config.yaml
encoder_arch: "gmlp"
model: "audio captioner"
dataset: "synthesized solo parts of chorales (CocoChorales)"
train_examples: 39062
gain_aug_db: 6
time_shift_ms: 50
n_mels: 80
hop_length: 160
input: "log_mel"
spec_augment: true
win_length: 512
tokenizer: "word"
vocab_size: 56
encoder_norm: "layernorm"
encoder_mlp_ratio: 4
encoder_layer_scale_init: 0.1
encoder_subsampling: 4
encoder_layers: 8
encoder_width: 256
fusion: "prefix"
decoder_width: 192
decoder_layers: 6
decoder_norm: "layernorm"
decoder_norm_position: "pre"
decoder_activation: "gelu_tanh"
decoder_mlp_ratio: 6
decoder_head_dim: 32
decoder_fused_qkv: true
decoder_bias: "all"
decoder_qk_norm: true
decoder_parallel_block: false
decoder_inner_norm: false
decoder_drop_path: 0.1
decoder_positions: "rope"
decoder_prefix_bidirectional: false
decoder_connector: "mlp"
decoder_tie_embeddings: false
residual_init: "none"
optimizer: "muon"
muon_scale: "match_rms_adamw"
lr: 0.0074
momentum: 0.98
nesterov: true
orthogonalizer: "newton_schulz_5"
adamw_lr_other_params: 0.00089
grad_clip: 1.0
l1_shrink: 0.003
steps: 24100
batch_size: 128
epochs: 79.0
lr_schedule: "poly"
final_lr_fraction: 0.01
warmup_steps: 1200
weight_decay: 0.02
adamw_weight_decay_other_params: 0.05
Rows from block 3 of the text decoder, named by matrix and row number. Rows with one number belong to one neuron. Each number is 500 + 50 x the weight over the matrix's rms, rounded and kept within 0 to 999. All counts start at 0. Numbers have three digits each.
# fc1: MLP up (decoder.blocks.3.mlp.fc1.weight, 1152x192), inputs 0-191
# fc2: MLP down (decoder.blocks.3.mlp.fc2.weight, 192x1152, transposed), outputs 0-191
fc1.178:419566494496503438491451521499495500569478495493473487495491510483487485513517435486492485510497518506532499531527542438574505498477513490567500474593490432505550498493502503497515410541536591502492479476468559486570471466514425398501507522494489506489488505507450534555522523506518542429458503498454489485499533462443449568458487455511508422452488506513540475485517493517482523484510531521471553498512497469505533498540492527536495468487490510470485516515464550476524507497498563451523550464482491504513535512522501441472499486538547545502491458506500501534479581496569448533
fc1.179:515504409479575541512522471464523538593483419501467589495548499466543561537565512511520561523502399538465510478547486507565546560442557410631539483450454567482482407487501465434469426499455489512529393566515573401535458376466448439507504528569542455525494478479615579475452419511473495495571558452504493473539479419525502451441451463481396504554530394523560492501490483520500544506479404518462524503621531557406503337533454534494526477417570495564456460504525587361602540463456524564532479455527465424627411468489560598503558546462562479445493416505574506453590527443441501557
fc1.180:506506575454494474483544568552452526470501554418508481525542493571435542507454425485593519513470424547483500569522492478533490506411515598519426584429542498479505501507498510531410587503440553506554580576554421508505581505396494486473474520502486441509480548474454460479386432549534446557503500572510492465498513505499412494515560504498505524516447557496508535492458547432520513442469513565451573417404456553531592461552533493491472480425424487567535515506437567537478466558492508529503445563546537508511535476423424503497515429488534458476530508506520401461567442503535514506
fc1.181:436512496527531447540548525545504521500541469455472505431572593486441474533360494384489562560340580540424460584514626479571514478409450487377506565467494593575424572563530421511451507465474573368604487600384638470435609512510459482509515400508532411346430516504470502645417501576514515536486504514493550450467571426481543523478500495532536667496391505632443473566502504475494475517515494434542410539446408503552526550463483385415496579499534506581398455474499497561525390499453500512565537584469525528429590524515458418642462421485515487532490526538637489505604423513461516514
fc1.182:474492472517538514457481508546408490499497517546537509406591490464517523499456505552542514504587495547497503488501510492476481561490457469515495590483491499532508476507501475489498539494461487500518383464487535489488500486506484449468499532440494493438482472531531502414446471497537510499503503485537499597550522427490468489544513490543505504551504520544467498527517496531438495489502463502452495494503461486480459533496477457476491510533453519545512504510516509527569514513509526529501515542511495528489504470488587451490404513526497435472504496515546496532488458522452513500
fc1.183:511485522504482527493489477474513499502544519464489477475503527500535516524519482486470497490520491507527484497502480486480489467493512557555510532513525457503501567510490468547538501508533502514542480484513544499502537492500503504497512482485462501491526481520445505531462495480512498508442472525522544487487452509527457521507493490481457488499501503493520510487512499512506534541463498459499499496529539530398439437501436455470505495535499499483453521485453560511537519529547563502473463504489524488506556530535502490484495494544500510500474494460519465469436487497485515471
fc1.184:489513526488552484453542507507475534511480496465497475544500445552459524502511536504505478475499463515555485536474511515484496515512512496480476503503491502505493466502502491493494503485498514532481502494476547538495487496507524508471498470530458478497480445516548455490497520497493518529537498510491485501495523484527485543498465489474516525456502516538519562541478529533520518458499509512485479517501580471541474468434497507503518494513503485473554451515526500523508533489517505481505514497515492529499497517485471516493468493456509476502522513458479479496474502476529484450
fc1.185:501473519500490511500485500510509449467500516521525501505481482495504500487514500494521493555499501543497516531491509513551520506477501498494534506545476494484512517529495506530512498489471477499531530456483509538517499499515481471467499478498499499512497553500465490484486518527541529499513500516500510522489477498517480501502472473490474467513500479476449517503487512536464540495493499500500496505499514492525501500516501471502499487486514505501500506508453478498523465500515502500496523477494494522496509505481464484493525499560501472465500472540518484499484507486488503505
fc1.186:534519542460432499504480548484466512438490440501516500587539462454487496547548513546513387543470544425484525564442486429495504532551461527391590494469501505495503566524455478513497512487472473479510607562472504494449473479388538487464514508569506497499476515502519452560536531519534446489468492512440563473606541473521481496452449441595481503486478515527515463465506532449425465462417455542520549508495549539494497527477510547522498507490461451502487516507538471495504516474462511484485547499471587492529444535471501510522479532551513537485469488557544551488484476605499567459
fc1.187:602701597516592497376555506539547584422577525533508544342622374557457526589582658481397571560489438590479796517625476469592520440457651503678425450536446583484178338352605472483550487570323507383486460654484444517596509484405505610477505438380343656231642560449391246718502454616454534538528627481522404497511517460534541521512489454467499535537389497552466634476399580656484552522439448396423443537459552682415526399416520476282484538366498516527547382651378576569502395560322513220449557416489693519472576687553397598508481419492401563357508486518535522434566416428505535459
fc1.188:513367511503485513514501410508510532414499517441550545435486500516466556505444513534515515506542484543507514485470484445467536530545500497473574471504521540462533498537466463535472445505437548498503521523473538486530465494449497533512517512537465533513527499455526516513505488519505482507491474527511532478510542447522540499503527516509510500471505432471454531511486525560529523497474403511491406464488506493512502487528475480486488486522502504463527556499515456545511526483496492477479442522412429507521527499509535499508487519526474470532438494433579508496554480441496566478
fc1.189:516517579583449559526515498515462516480499486438575510453438413504568456646540476521490601552432515440540476482444472513504492551490454458540502519474544500521483530465367476505439562499475530396433461552450493414482541431493535538511442450426434547521468599609455502465526523508574529424530441544490446494496552419493425488444562510483511495543501439500495458434479476493504481526485477431428523480540460510512496498489442559537462445513530489514560535519473512514487570463562523479472500496570475542487616537521536474500543606562518475562525508538474486525424625461514479503
fc1.190:414384507491498538546445464493504502461520498528501502535469437505529470506549447535529499504515501398456519550448480488521527506494522462496502575513505498483504486515457420494465572485471530502505483522537534461381535501580474483514498458568499550464492497491548502487490429518479509495473439557438513525553525445433542540473563496527479475490551503542448481476402489447522470501549515482519529443521507490429525461487471450547507528484510515547469473500487544584489517533490486540607525569542416519520538515519429566529483501468561505479518485487471502464486548492498540492
fc1.191:458513481507501482528504502463510510520494502509505479504507484501453503516492469498524481515530480476516490498494536503518504486496483484456519478497491474497466506458516499496508491551515567541499529501509524474518489514504472467506502509497500501503489514488514506467456499545503486491507479522485479491556533473516486495490502461520473486471500514495517499528501505509500478495549504509483490515471507489537513487498508485533517508500504521468518458521519496488481476495488512502488541473481435515505493494498519520507525494525498498502499487499518467482485518525481511530
fc1.192:496441500495516518485500507508497512549492506498476512487519499461467526499485543483463516500512523518480522495493500495499584509496510541478502494513494495493497506479483516542501529527486466501528477479463483500521503521499485501487531455495515535531496471460459484489517507435507541503506542506490533491499506467483509494503512478510440503518570478474516492482502492532475506554538510491504470519494482493518434492495506443500474518530501511507480502441503504559500517527521519497511499502489488536446532482512551500542475499510472502454477516508469518505513495512490455424
fc1.193:419566508457505506486540536454466573408595437499637567494473322561354695439566438546576590587511433611563549578635487588293456500422490402641526469585498325467532423613517402399499435602553465615517396444516393588342574541635479503455408727533507519486432515509224897384636440637451691502508509527593395417455559075594354508641518462484466482386388457662455300572422509431513592409458520344428564536565488560471452456462507432569471426502353438445479426520447594429477711514543456588287668584608536607467497650495542651535499533423590474421552376445479599635422489475496373514
fc2.178:532492478489489512565492480495495500498513537461525500446587560440537494500516482483491483501516527485607549492483491491522507534497500503449562527516445506524517464518490528482496494490483482531516479471482490543421399514525518447439476531531558515501440505504422520528525525436472431513484463561410463457435512464453535465467499457503494517426506505543460530529507496497516479533504517531584482454478505492460540512515610571528462534494481500446491418518540492565503473538475495554488497512546523507519493511559470583501495468542516460531464456460485478468471535510530556500
fc2.179:396550432479463496452502534521451490391474543481482518464519429649399517433562525509465511527502558595503480496537484507544536426460516455519459477507421487422559545458461471492490578519508521542490511533485510465516552506458428603491539463490514468535543464566489422453473486519534478513594548513451544587482468411537586459439459510475430481507555519586463500544460564488507496447491449485429591538487536478561502481515503417564463471444568524437512447558430398443522445547585522444590438571467520574497494642421526559426555434590480504430425585544483549453500430566524481620
fc2.180:352472470480471523442492588551544467458452538544404555503493602482565501524484480469468571396531561500539540545495507512466516518562477472525508381564479547501546477464459514454512510424472433545435517495482470544497522446491451506477472429532525479539482518488536588504546510550518555458448475593510487491496544472490481456519533551493487508458526585487452514501508480594377484422544473497567493513470512494437509536613521444449498505483535356544471420455511517532531454568466552488464417468519534528426473481505526478506476614532536527532493440572530536507510481463525596418
fc2.181:518432500469555345525566531643490393546595549383503499504537471505487359537463496518388520530547451514563471502382451455438448504620649483506479558406415492383522500522537597564649493472590542490548453447552418558500502541405449410461464435522620585479530466478390500426454644482490650525494451499534486444465516381418519504531427496493518466498535569409482500482506510600523419580363513601462493487543577526497500513493608494444572534518526532608535379516467510509437532571585381376505470450498500511456436529537486572536520488576488501607602402467449481518601464461496424588
fc2.182:570492554510486527498526513531572504516467559529529521535501498504509510511499484495516472523493494500512518506565515453532493496443462487507554530466497509500524441565461500485487463540594495518488456551516483443533455506445526474523527542506535497499498434520498497532549517480521472537500459500489522519472492507441514449500511511529471486477486441491420472504525439594479512415526510441505508525509500526475480477551506473488478486464549483486501423527517482409497483514540574559465491459464501535472453534481505499452506512427488504496488458500512508507518531498504469503
fc2.183:506483481500501500488503545509481552478433518518466529589479496505496485479511478521483547551507496506498481467470531538461564506484504473499523540494488495508501467540506548549513477459533502440469504529519498487454477510477517500489539480500517495495514466503527500491498550516488434476503462487501493467526504515420500460496489525483507503495547473536555495544507500486486457500513502509466461514503508533496490542507540503501480460500494506486488501468478503503495506528488485513460505524503501511471507510512475480495499488476495480498500490550535519503503539483500511531
fc2.184:503522510470500538526440509545533528479453507506496524506463509511473547487475534497491501445501481509518482500562498512520540518482515438518501513447542509562495538510541505484542483465516485506498495464530542551523518498475449492507422494511496472485458459514528613516486494480473469498491497505498542495486490525492483547509503500481478519524473477496479505468541463466476483499514475499494461497470484491507513490491504506510518531499466536469478518503550536452479535542467481510538458488469496464504500476512489490515517468517495514488496571429478557519517507475506495494
fc2.185:501511508478500489546527479433532507485439502501529504484460521495518491500513500531492548500511512501472525501494479499542492515503533503489488494502515515515466551523465488463485524498500528512492492523424500501470533502571476495491526476491474547519514485450484497511495534528439477473524491501545494515492497496482504510512467501422551510479503563499500504519481482486561478540518518520501487498490501538489544515527508523532505457495481501487532479465500494478500492501501490474468491507473491474505521534496486439524488538493497438500499512502517450496501520533478519487
fc2.186:487518586506500525444489464537491428535547422472464476460498446591554496346509502485493483492575480520496418468491499490553493503560611565524539573541456507567488518514503470483506576427531492513510479525528523492456516486570484477572524482480496470412456507468460573508493466450513540507487499479488494567499554477569497543492458502445493544493480484504541563473408504497514461501451550512526484542505506518539511485484467519439497499506505476513481535462413507513497432493499500458496479507458442544509472474494574545503489511526493496471551463444513606482507495457534487573
fc2.187:581592623478426602541524479569523453425490360430519532342617505558522542458530488500461426458459383590363432477556507539462429528670624381553532582415310555371597441530585543562494502632508471630618458580356594485557354512517476494413539555389502369470481569432610548468590533505489397514578370546545601479562642378473535567417773426481509455627354430564527412448414563526583496475612547732571368505384492532363489579610548423259491497348581461465394468337437444465362440571606456403483573600626463620431513466547425578540568497496383400467615359594592525506452452545342595571
fc2.188:471513547500540508486525516488488491477525516556506556436505474542503524499520492501469490481510539499450474480502516536506517502496517463496493519521426505522491516555479503457574501513493500577572501489460554512489498443468494518527505495488494482476451528499510517555539483457471486498514533476478517547512489498506477544478436549502526517500483505464499501441484510553507447500514507523481428527515498486535539428500482520485467449460455522470492498541490534494484490498551560497464483507489485521541542471505507500510522483485505491452504532485428507472513473535503506503
fc2.189:580529503546525474504489479546444495516488494538430523450543389535501618507500456515383562503607477495601492452572444449522479484486486569558368475466521486540582476461487536512572538464557471626502517429472519413388619506514425506531545550563447499525395500467512627545477473485492488508422439459428522517484566594457539414609475342533501494488555572468521525538542489554457453447463468493450595377549467554466513555565526461540491532503557536488554562340574515475445492602482513625568417439476583495472534500499420503467393495456414415502569465343522504487478500484530507539
fc2.190:493409408493477488509460523497461516515468488483474537495521529493482505500472471497465533523503641535494540510529523530461444425518564538475522410536493514458540572531506531503522522505479547488558512511420502582525500443545406495480514458553567459498529498520439509469476461495514492470490554542523505401472463571471480529483528514495503582520483482576473451487498490571496496446449446515496446511458468552611517540498460481472482500425519466443509557499568454506517482537530529486464435510533476526504465497457467538446548594509609447428489462478500561502483470469559539477
fc2.191:524519512537517538518488509494502466488499506527509450449500537500484465500537504459511459466501490516531526495507508507523518507522490497505487504511503473472515503505505501517518496555502476483481470498501518497497473500497521470486480527500523469481533520506504533522503496479465510514498513522515496486492511501522458501489499477502483489509453488508490482513507453498511502523460545506502517478506501505491489464501509487505499510516493482469490505501517490486523502514514504505501500497472497480498491504490503521495459516517498567512475494498496502485494531493457511452
fc2.192:481509488524502471514495459475517506497506498449448477480511507497487522506539502500480516561502468494542515483519457500473502523515519472536517510519484489474529520499496486483543504462467500498531453488503506527491502501508501523516484485420449515485502497531492503496501486584552539438500529494488496533569486490491475476497500518467511513496504523491501524516579475489428508515495465452478471491508520478506492432534485503503500504499478554526502504511542492507500548477474538484505500534490524503474493509522498471472522508532492499505490488494488524502546490497501451530
fc2.193:615510638370501568554456462476478651444555447477277451482539373479477481519494401534620431634504497399632638541455558538442398368525402467654576484522503562579526486550480472363528448592495372638561459621650540390497381695578467528616397580504520520322470434618575449419554485500567411480602430553673526386474380428510500386556551453546517507334483497362399534602513389440519546505494543485569513329539538506523459484547453414519525545377492543464412523475552648325521484513634583385546547645524473522500497570526495502463505665468335426583483452541543427513525268507361530498