From a checkpoint of a small audio captioner: 24100 steps.
Rows from block 2 of the audio encoder, named by matrix and row number. Rows with one number belong to one neuron. Each number is 128 + 32 x the weight over its row's rms, rounded and kept within 0 to 255. All counts start at 0. Numbers have three digits each. After the name is the row's rms in percent of the matrix's.
# u: gMLP up (value half) (encoder.blocks.2.mixer.u.weight, 512x256), inputs 86-171
# v: gMLP up (gate half) (encoder.blocks.2.mixer.v.weight, 512x256), inputs 86-171
# out: gMLP down (encoder.blocks.2.mixer.out.weight, 256x512, transposed), outputs 86-171
u.473 107:143097158130128000133122172095123136141190131184099157172101238158132130115103103150132116127097084077116148076087150114131122067104174172140162097162183103114127126145123103043141125120135063155108138104153132113154126168162137123122141109138096127090153137
v.473 103:114079168114125180164096153123103132194131099134120174152130103125101191106187107082135106111153114144111171097076150096137164194138103130153104166074153100057131156124149099171101153121206100104133118137115131106134095110141141095085151144104167122156132126
out.473 104:076118123078144136148136190115095115113145117143168121155176098119087128099119130111109112150114173138065122137194140148136116157139050074119028130130122153132118131121099127163096138089089110132144138086143171081151058178131072128033138129142201217117107103
u.474 042:114128226127066129094155120110149120082141127172130123123085166128076129134195117116119147146123132204100111128126100130132133090147095128161090129139128095131161112130039120128070110136138111167191140125156109097116170227148112131152128118128128137168170118
v.474 038:138133169136124096139120097145130133130070162097156155117129092184221117133188156107159126212046129138151141149118115126134118117126153160076117121146111120126041130127109144143148069126128128114147154169128139115173099117129123118128156094114143095120117138
out.474 042:187130072128156116083087144129126150128092116033149092176139115126128086130131102128207126128100192134139113121141128132235126173172128058128146130131129154173129181097186065105144130178146128122062107128128131075130128126128122166128085138145103073099120196
u.475 098:126165141099161082119100178130132048207146128100157204129169040135153127156102112085119084107082123083061110100111130098128177079098127136131112140152175110148130084173136180152155127183126151085158074094121160179079123143123100111144183143167125176189065143
v.475 105:131067107173120109144084133155138158148143145118111081109129035137118131131124074103207140114148120102103161140125118123158119147207104137129161134118078199194118144109169182086121086165145088090136095110131121107108051159167141129123161145121124178116125141
out.475 101:148076141165113069150178104124195140134117120146061136090129142099090099125109047150132133128115113141116170164134143153164076123160150121159065129126096134162132091137110112109135138151131133115129166162130117058113149174136121168172148075141139112171204124
u.476 065:115117149131111116090145134188181132140083160137126119134172121116173135168123129122130097092111159106102137124157113129126098086157086125112126154170087138124143088109148104104203131183086200112093129159123126169126118108157127121103126136110091163196117109
v.476 066:174132130096147162057179085070149119131123110099136154115138137101175090140127104141215136178103105119208115164144142071191024131135136054129160115164130138131108128133149135145153096169123081160073114119159165127168125153130132092149109165135139156102098181
out.476 057:132142072130043135152166078129153171085197140122147089144109161144100051136182106118119120092180154141111128106114128105071086191046197127193127080142100093155140091080129159178121126057174112135110174109123137145140135212123120179143060130097130129144160144
u.477 140:138069092132119111199087112106099122070179114108156167105153206123134129179187090150064171089106140152119100139069115111183129129099135120104145117142150174079118091062123151123093159144099132105114138135064099187089177179114125155155138116143095158139107161
v.477 139:142111175124168130083143164113149119135124109148132086097100128142115172110149099132117131129102113096124118122056075111095184166160134128154174176125098104194139124104081131149126135086165136137147137161159091131187105111193219144161147145162119126129115163
out.477 135:064138117132149127099121153137087116047119129114213108132139134136131076085053131182130158104153134134123140148149134156152136131127069120130127155081094176123124150114120127138154171190085150146138102210132133122149094136127123127160118132134135089037108156
u.478 126:156085087172167143115107162168133161109104058134170048146130065129117097137150118163122146167103135116142048142143086150116121140095073173112121166131112129084150154161061146089118111095131126127181179160139098131083160167136118058124064183102154085122140097
v.478 114:166118155109105146123088089188036116170148171065072087140159154105113129103091143090135115100087139177149079104138130131100175183104119134099133073119133103102132138133169123173186154147103114174144140098040089140087120135122113124120116086144131129122188188
out.478 122:137095176101188129114152091116173118164088117152132173167082145130109143127135081119150126080112108128140108127121057140098090108089099124079111149126141130126142115145066101185120139162125087167113117144118111158201099094139092132119126144158148125049141141
u.479 134:131155119143104172107149046127089148126151096162184102110067142113098169158133161101121119096157208145095123154141135176079167114113142157147075110111124114114144103099108144122104123118097153145126142176117172135136072140155080125084133164142157121144095123
v.479 129:192110124182160077168062158128180134139098085146180169123093126139113128137079099120144087161155104152122208130114131132105146145115108104097097188128089115154148085116129189161127115129137149087098150207108139116118123143076135139179133077113137095132119101
out.479 132:040126149091078123135204093147159135073109131130115130162172093121146183082128106210141156142137092164139134133088095131185119104152094118170139158147119096148127113100125109094058134144101146174126071123137211127144138137118058098162136135125147123151152095
u.480 070:161186150047120144137115141140103216119104128103151114130144083139141039125121141134107135154179149133126102103136075098149133135107115135148123202134163151097168183124152144119133129167142180125033138148105131180099119101136099114126146170113091121100143108
v.480 071:150114147178137148125134125132190218124144145077048133139139109131153078129149080130130135111114153102097163095121120122131117145142145189158161144110098161139152123163126142127139078156185084072191110118059136176072120105123137119143119121135084102102148124
out.480 070:160163097146137109151149152075155094149062105129137128164126143125084121149127153125187134107091143111186170122077131096128111126085154149181181121214110186096133159119084127100138147180129129096186131128085082154182168219175197109159112140128130167144099101
u.481 010:128128128128128116155128128128128128128051128148166130128128128115128128128128128113184128128128128128128128128136128128115128128128128128128128128128128128220249232128128128128098128075128128128190128128096128210186143128134128128128128169014255105128106128
v.481 025:153129109120079122123123156123152142143163100124087253200145126128129140232131106145133107117139124129216149145136128136071146140123129163128128141134135128130128135061136126128184117125172116128000201077131130128131120201105119127108098082134126133133126114
out.481 009:128128171089128128128128128105128128128128117128128081128128128224128019085128156128068128128174128128128209153128128128128128128182128128128128128128128128185128128167128128128128128128130128125122128128181128128039128128128146255128128128128000128221128128
u.482 116:081168068120099121134123107134140139108129162087167181147106089178133129132172104140104131105149100105067159156147078087169140139104102112129061131131119153165112127120103111120211129083090140116140089076163143123088174118144151114137140105101043151108173131
v.482 131:179186095113147180114112118130100127102147145082103125129139098093158160137111121177131159139147071130087148166137125204128164178131149132196159109138114137119110099123125140074092021132147072060139159132167111173107114128164129125145121079129106102131132077
out.482 129:078129138148148166115085137146178143134196129162167107135125195117084128164123159129130093125128216114109147106064100142133119103141140078145115143126150175150157132136114127202134079118074140049173178136098099160112142124119128117153122129152138139132115119
u.483 107:149162105160162102161139080165110165129099149162189158172090100155121080097111087142117147115117107134156134073095081087128071137118101082145120060139107088105218121117115163172106109065110120145141091080145157126116085130137135204118153092175139124123126136
v.483 099:127114179089118131210131164154093152081114102092133150103086102127132144068081135138157124102125108186140160157137131082097106153125128112109150121159159101117118151061125087085164119123117142112100128107103119153150157126135085157138109162114082022155095136
out.483 107:141152162141130127137130193143155118150111082169128120133158149134110193145150142133112149108104135116097166138146108193110106133191158161146144143145139145149100107125152135189104127151143154151186124120108142104162147011162118081080129133119160093152173121
u.484 052:070206109139135129125163118145125105109127108041081142112168148095169121130130120202092081173141151090156122127089095128112122146124132108129127190101125163130042128151165116124091144144127150129126135242100141124121166139156066132148182111165096079133152143
v.484 043:100158116142115155048150124149130169119135161118064130085095169101143096162108103138249151124112150126119138172131141129142129164117207148145132134160111140156102086163123106103188137143162123140162129115195147118156131200090112122130133133102161129129105203
out.484 046:020132170113109128126122132113165095158128106175128189186150025132122123140126126123181118122122150128142139152156125130119113149123139185107114119132134127128165121117104141126122050075096163095120142083104128081121117208140146121010101109142151119154110137
u.485 131:149122088120099155132156161089139097146142102074108138182077116177160121126167089167146129089150103097139173112085084135162103157156131106167198141187150119138148134157215129113127108075176105144134187166194123132172174086171128062149103098105172161152155154
v.485 137:142112088125164127083135135125140178117089120171096139211133128119149128148111154128161156152123116134182090109137140120129037136079130095140062137135136132131123113157138133138086149173112068129126137127109079082185102171109245142140108182174126129110106054
out.485 135:163104145153116128144121128146169109030145143139143161124112073175118152141126157089200166232128100116131121141127098178133134099154171152104143108131129127153165154151101121108160134061103145149122076134133129130124111139127130177105129053134155113182090133
u.486 014:054128168128128098139069128047128060128128221118128128121101128090098199128128128213129128128061128116066200126117188128118104129128185102128173068066137138157127121128135133128168154051128128128193128124210127128140128151114128109112128169128160127137110128
v.486 028:151131074121076138128101164218130127125145093082130137133159094099129167160112062128085091125127095120147176100149154117132129092184127120162159129122132167122128131129116128131155096155205138111034147128128119131159130119103128118131098168133126172118126115
out.486 011:129157128128093085128131128128079128092156079098128119128128071128128128128128113089128128128128128186254136128128146069123126084151128216128128121128128128128153128181128118133158111128062170124128128133144151123117128129128140128127128130174075128128128183
u.487 106:165097120127113153095103126135128138139123111091121159134164169090110149127151181122155108135162113114079140123107157149161122137155091120146092140179108113106136171091119131085209174120116088153102138178139129134094103080148137071126122153131144065099159137
v.487 120:143128133110111114128135135089099144176136139117174096045109160149105095108134084132129165115152133088132124068084189137115212158147154172150130126145060127047135100134125094075166190120178093169148180116141168097079128199197116132141201098130131091127131155
out.487 114:106153148112121121157107099108085103070123173139131210065128106117135142167120135118134046086127168151137096099131115148146125169125134116135116123167132126120154126133128083144126152126112120141135145216132105153157140052190142138150127089144115139133226119
u.488 124:155121138162103110098141144129135115085193131085127101143140075129149112122110145082137120095150109077128160118098132118135154161163147163143090136200103152104136129136118133114117137118132053124129165164157117099124166126174089075190136153092093168146178140
v.488 120:087111175115138140147135116089187197074164189146140153129126128134137168219175149152139107147142092152130157172105097206098083130096127129138139155143139128123086114121085155113084119196078098121052180155115148135086136155137121123155101094107134136136108122
out.488 128:050099096109130151127121121130154141101094153110129078145118116136120090181125110157177098095093127137141152120113200152182115143124138128135153167071136101162118143114106110132129183083142107148168179106039121204143154114154105115117116080135147194103148196
u.489 104:147110118126142123111174128065078158153132104184066177198185091153093097135106113104146089133079164118156140140147106130120145156073187086137163120069082102124116193166173136179161207122128094121132099081129108068106120112073047128125073163092138133138133154
v.489 095:173143121096060013174103129090118156128131116102108149148130092162095142182159104085129087111131167139135074127141148125110143140074114145065120194162137134166051144139056088137157079126130106119097135155188107119128124098099127119154108112148106154091139175
out.489 096:128117120181129074089121077084102106096139153135094156128115148208131116116115138116078126122151102149128166123083170133168184131221151103111121133116205132121131172139149166106195125129091155127155138102135070133098140130134132123147159123109086107114172117
u.490 090:169102132126138128109127075090160173167153092142143229108126121078153126147088117162092164083111151140163111150081210178142107158102197190143114075091150138171109084107135173126039150169112128142080174111097087112131109169129092130068147120101111099141105179
v.490 087:163128091171075097164119188101090137126118126133248115131211139151142102110124166119139121109164082142147098133183147144114157098131147146105100079128138121139134137070136111049123130215133058121148076143079104124123107143171165204144135127163173162151105132
out.490 082:024102129126089166155145119113114202081137130104086067113128116126155125127129099095130118118159107160141054175104077165115118112218104151104153140137096141129137094067154142132152132156200091074145165142112148044091137127172084052146130142176126184125122097
u.491 115:093111124145142142176215108121136147135128170117155133110100076080143090103168087173125182122125161104119079138131120129116128026129139112090106132160109181060166126133098119195108172123145153119185153170146164131135123153166140142106078059056139093058119131
v.491 113:122128126156174123138158129085201048083168162106130115188149102109111128175148110140131184128106143113112129101138214130107114094084218113131116157126151115140133132158129047151103149152107128126185116138152160140084144109073144146114112078102208130139133131
out.491 109:166225108066124155114135081127075105145102128103171124147163175150117132121152133171097134182085125120172128153138083148089132122103101176112146125133087148142155133102076115112077097138079081095125090134128090119125179109128125112114173060150127180115122145
u.492 079:052181140130061126109129132141094132130112110124144150093123097062157120158151126060130141129124123193165157121125120135152133094133066077100115096179104040139131125108084043131106129126118115135128152151133051115110090123119139129138149141140140100130075111
v.492 087:167130212102120148129132165132136128101104137133090091114128094123121137200128114116066143142146114132107089134132120112115075096101137132159154167089133104139164145168118117165110164133138119113101150129095116097114133170134109175097071113131104130141055127
out.492 079:100124165100200117132147148110103142162156119118136087152130072091125086158151128198125085067207139097109128187140105156082158133112169130142114138132106146101145137119146098085119125141177117178047137154142120094121145113109144158105118144079118171093139119
u.493 089:166103114127132097074133127095125125153115143128121202129119146090196065130128094095096144091087129154125093106218125142075131106109114069114111121126131155142112122158093156129178157137111076123111111149157134127109154135119170084110138147122081176115124154
v.493 086:130132156129107141085184125114130088136201130116126184129133155101153155161120113098138128134107126119125131117099152152084109070122150085208150134069096135172156145132144124106117145150056156157149158128110092137064124151124072111081114193107153126127101118
out.493 083:131135131106129157079089096112136196096146137126136109144116134071148093126124107136169136151141155159154098130112086178138134128120119066129114137083169151091111144107108185178131117160097108116155152145111218119112104104114125112156119111150198075082155123
u.494 106:137121165154140134129166147110126129125127135078113178163174070125101205126100117124143141140126151118120124118125093144183126138051132132061164142138134154112197155127157101127141168146143151159068027160138146085159085127102076172064117125110105125122178106
v.494 115:120103133161130155160148151138129102081085086153157140167135081087111139155120069142137139100137091168199059125160093067170167109142108151198124167086114165168148093115108062126174075132095112123102127145139154168159093148114127132075172150152127117155116124
out.494 107:140111060080114155124166103157124113123147119088181141201144135132111137129093173083087146128142092167134093195103080109136073119109116179141096145159076094141077121185143177099155091172132136115134183146153131063148152097161144132100126161128130170180160091
u.495 115:163177129073138150146131201147125111150159090038087116131136110128073123151098112099212157177174149127133125127198130076109137112159173121070168106113151135135121074105165106172127119131121102079152149158122113095103165137149098158084194143151157135132124132
v.495 121:199150173148193081154094097118166076127130100109119034130113109180110102172213079080128079092143146124092073165159143110064124098127106043124126100134127120127105165140142121187157155184166151156153145133119176138115090134136148161129126091134114085119100105
out.495 115:156169150137162110164162097113132158098162108135128147082122139115116096116152120134173168222132131147130077129066131197089151137127179114103114149187168176131090144129168087155144127130093109078120127085172122145125157061169000123201131173156117170135081102
u.496 028:172136124109134128136111112103128100079131160152070128147176138117088129116112086149089106097130087068128126219134190118163100116145082114108138048113122120010186094123127125128067093147047126123131124129164215132059160128127098180134153128153127125122177174
v.496 023:167130151142154177100114125070107132008157127036144128223130144137128127149134159095098124140110089142135117124198127121143128138118127129213255126141130151135139130121131126120096086112135131164157141120067137118116134147077120112119127128113202144125116161
out.496 020:096128178128198050181137137200128127122128125145079142138084144120093127130127120087134160142143129129133130055133084128194164077127130092227133124104109212141168129119131137161126133128084104147129173147126098222126127174150128122071164099064114049123167080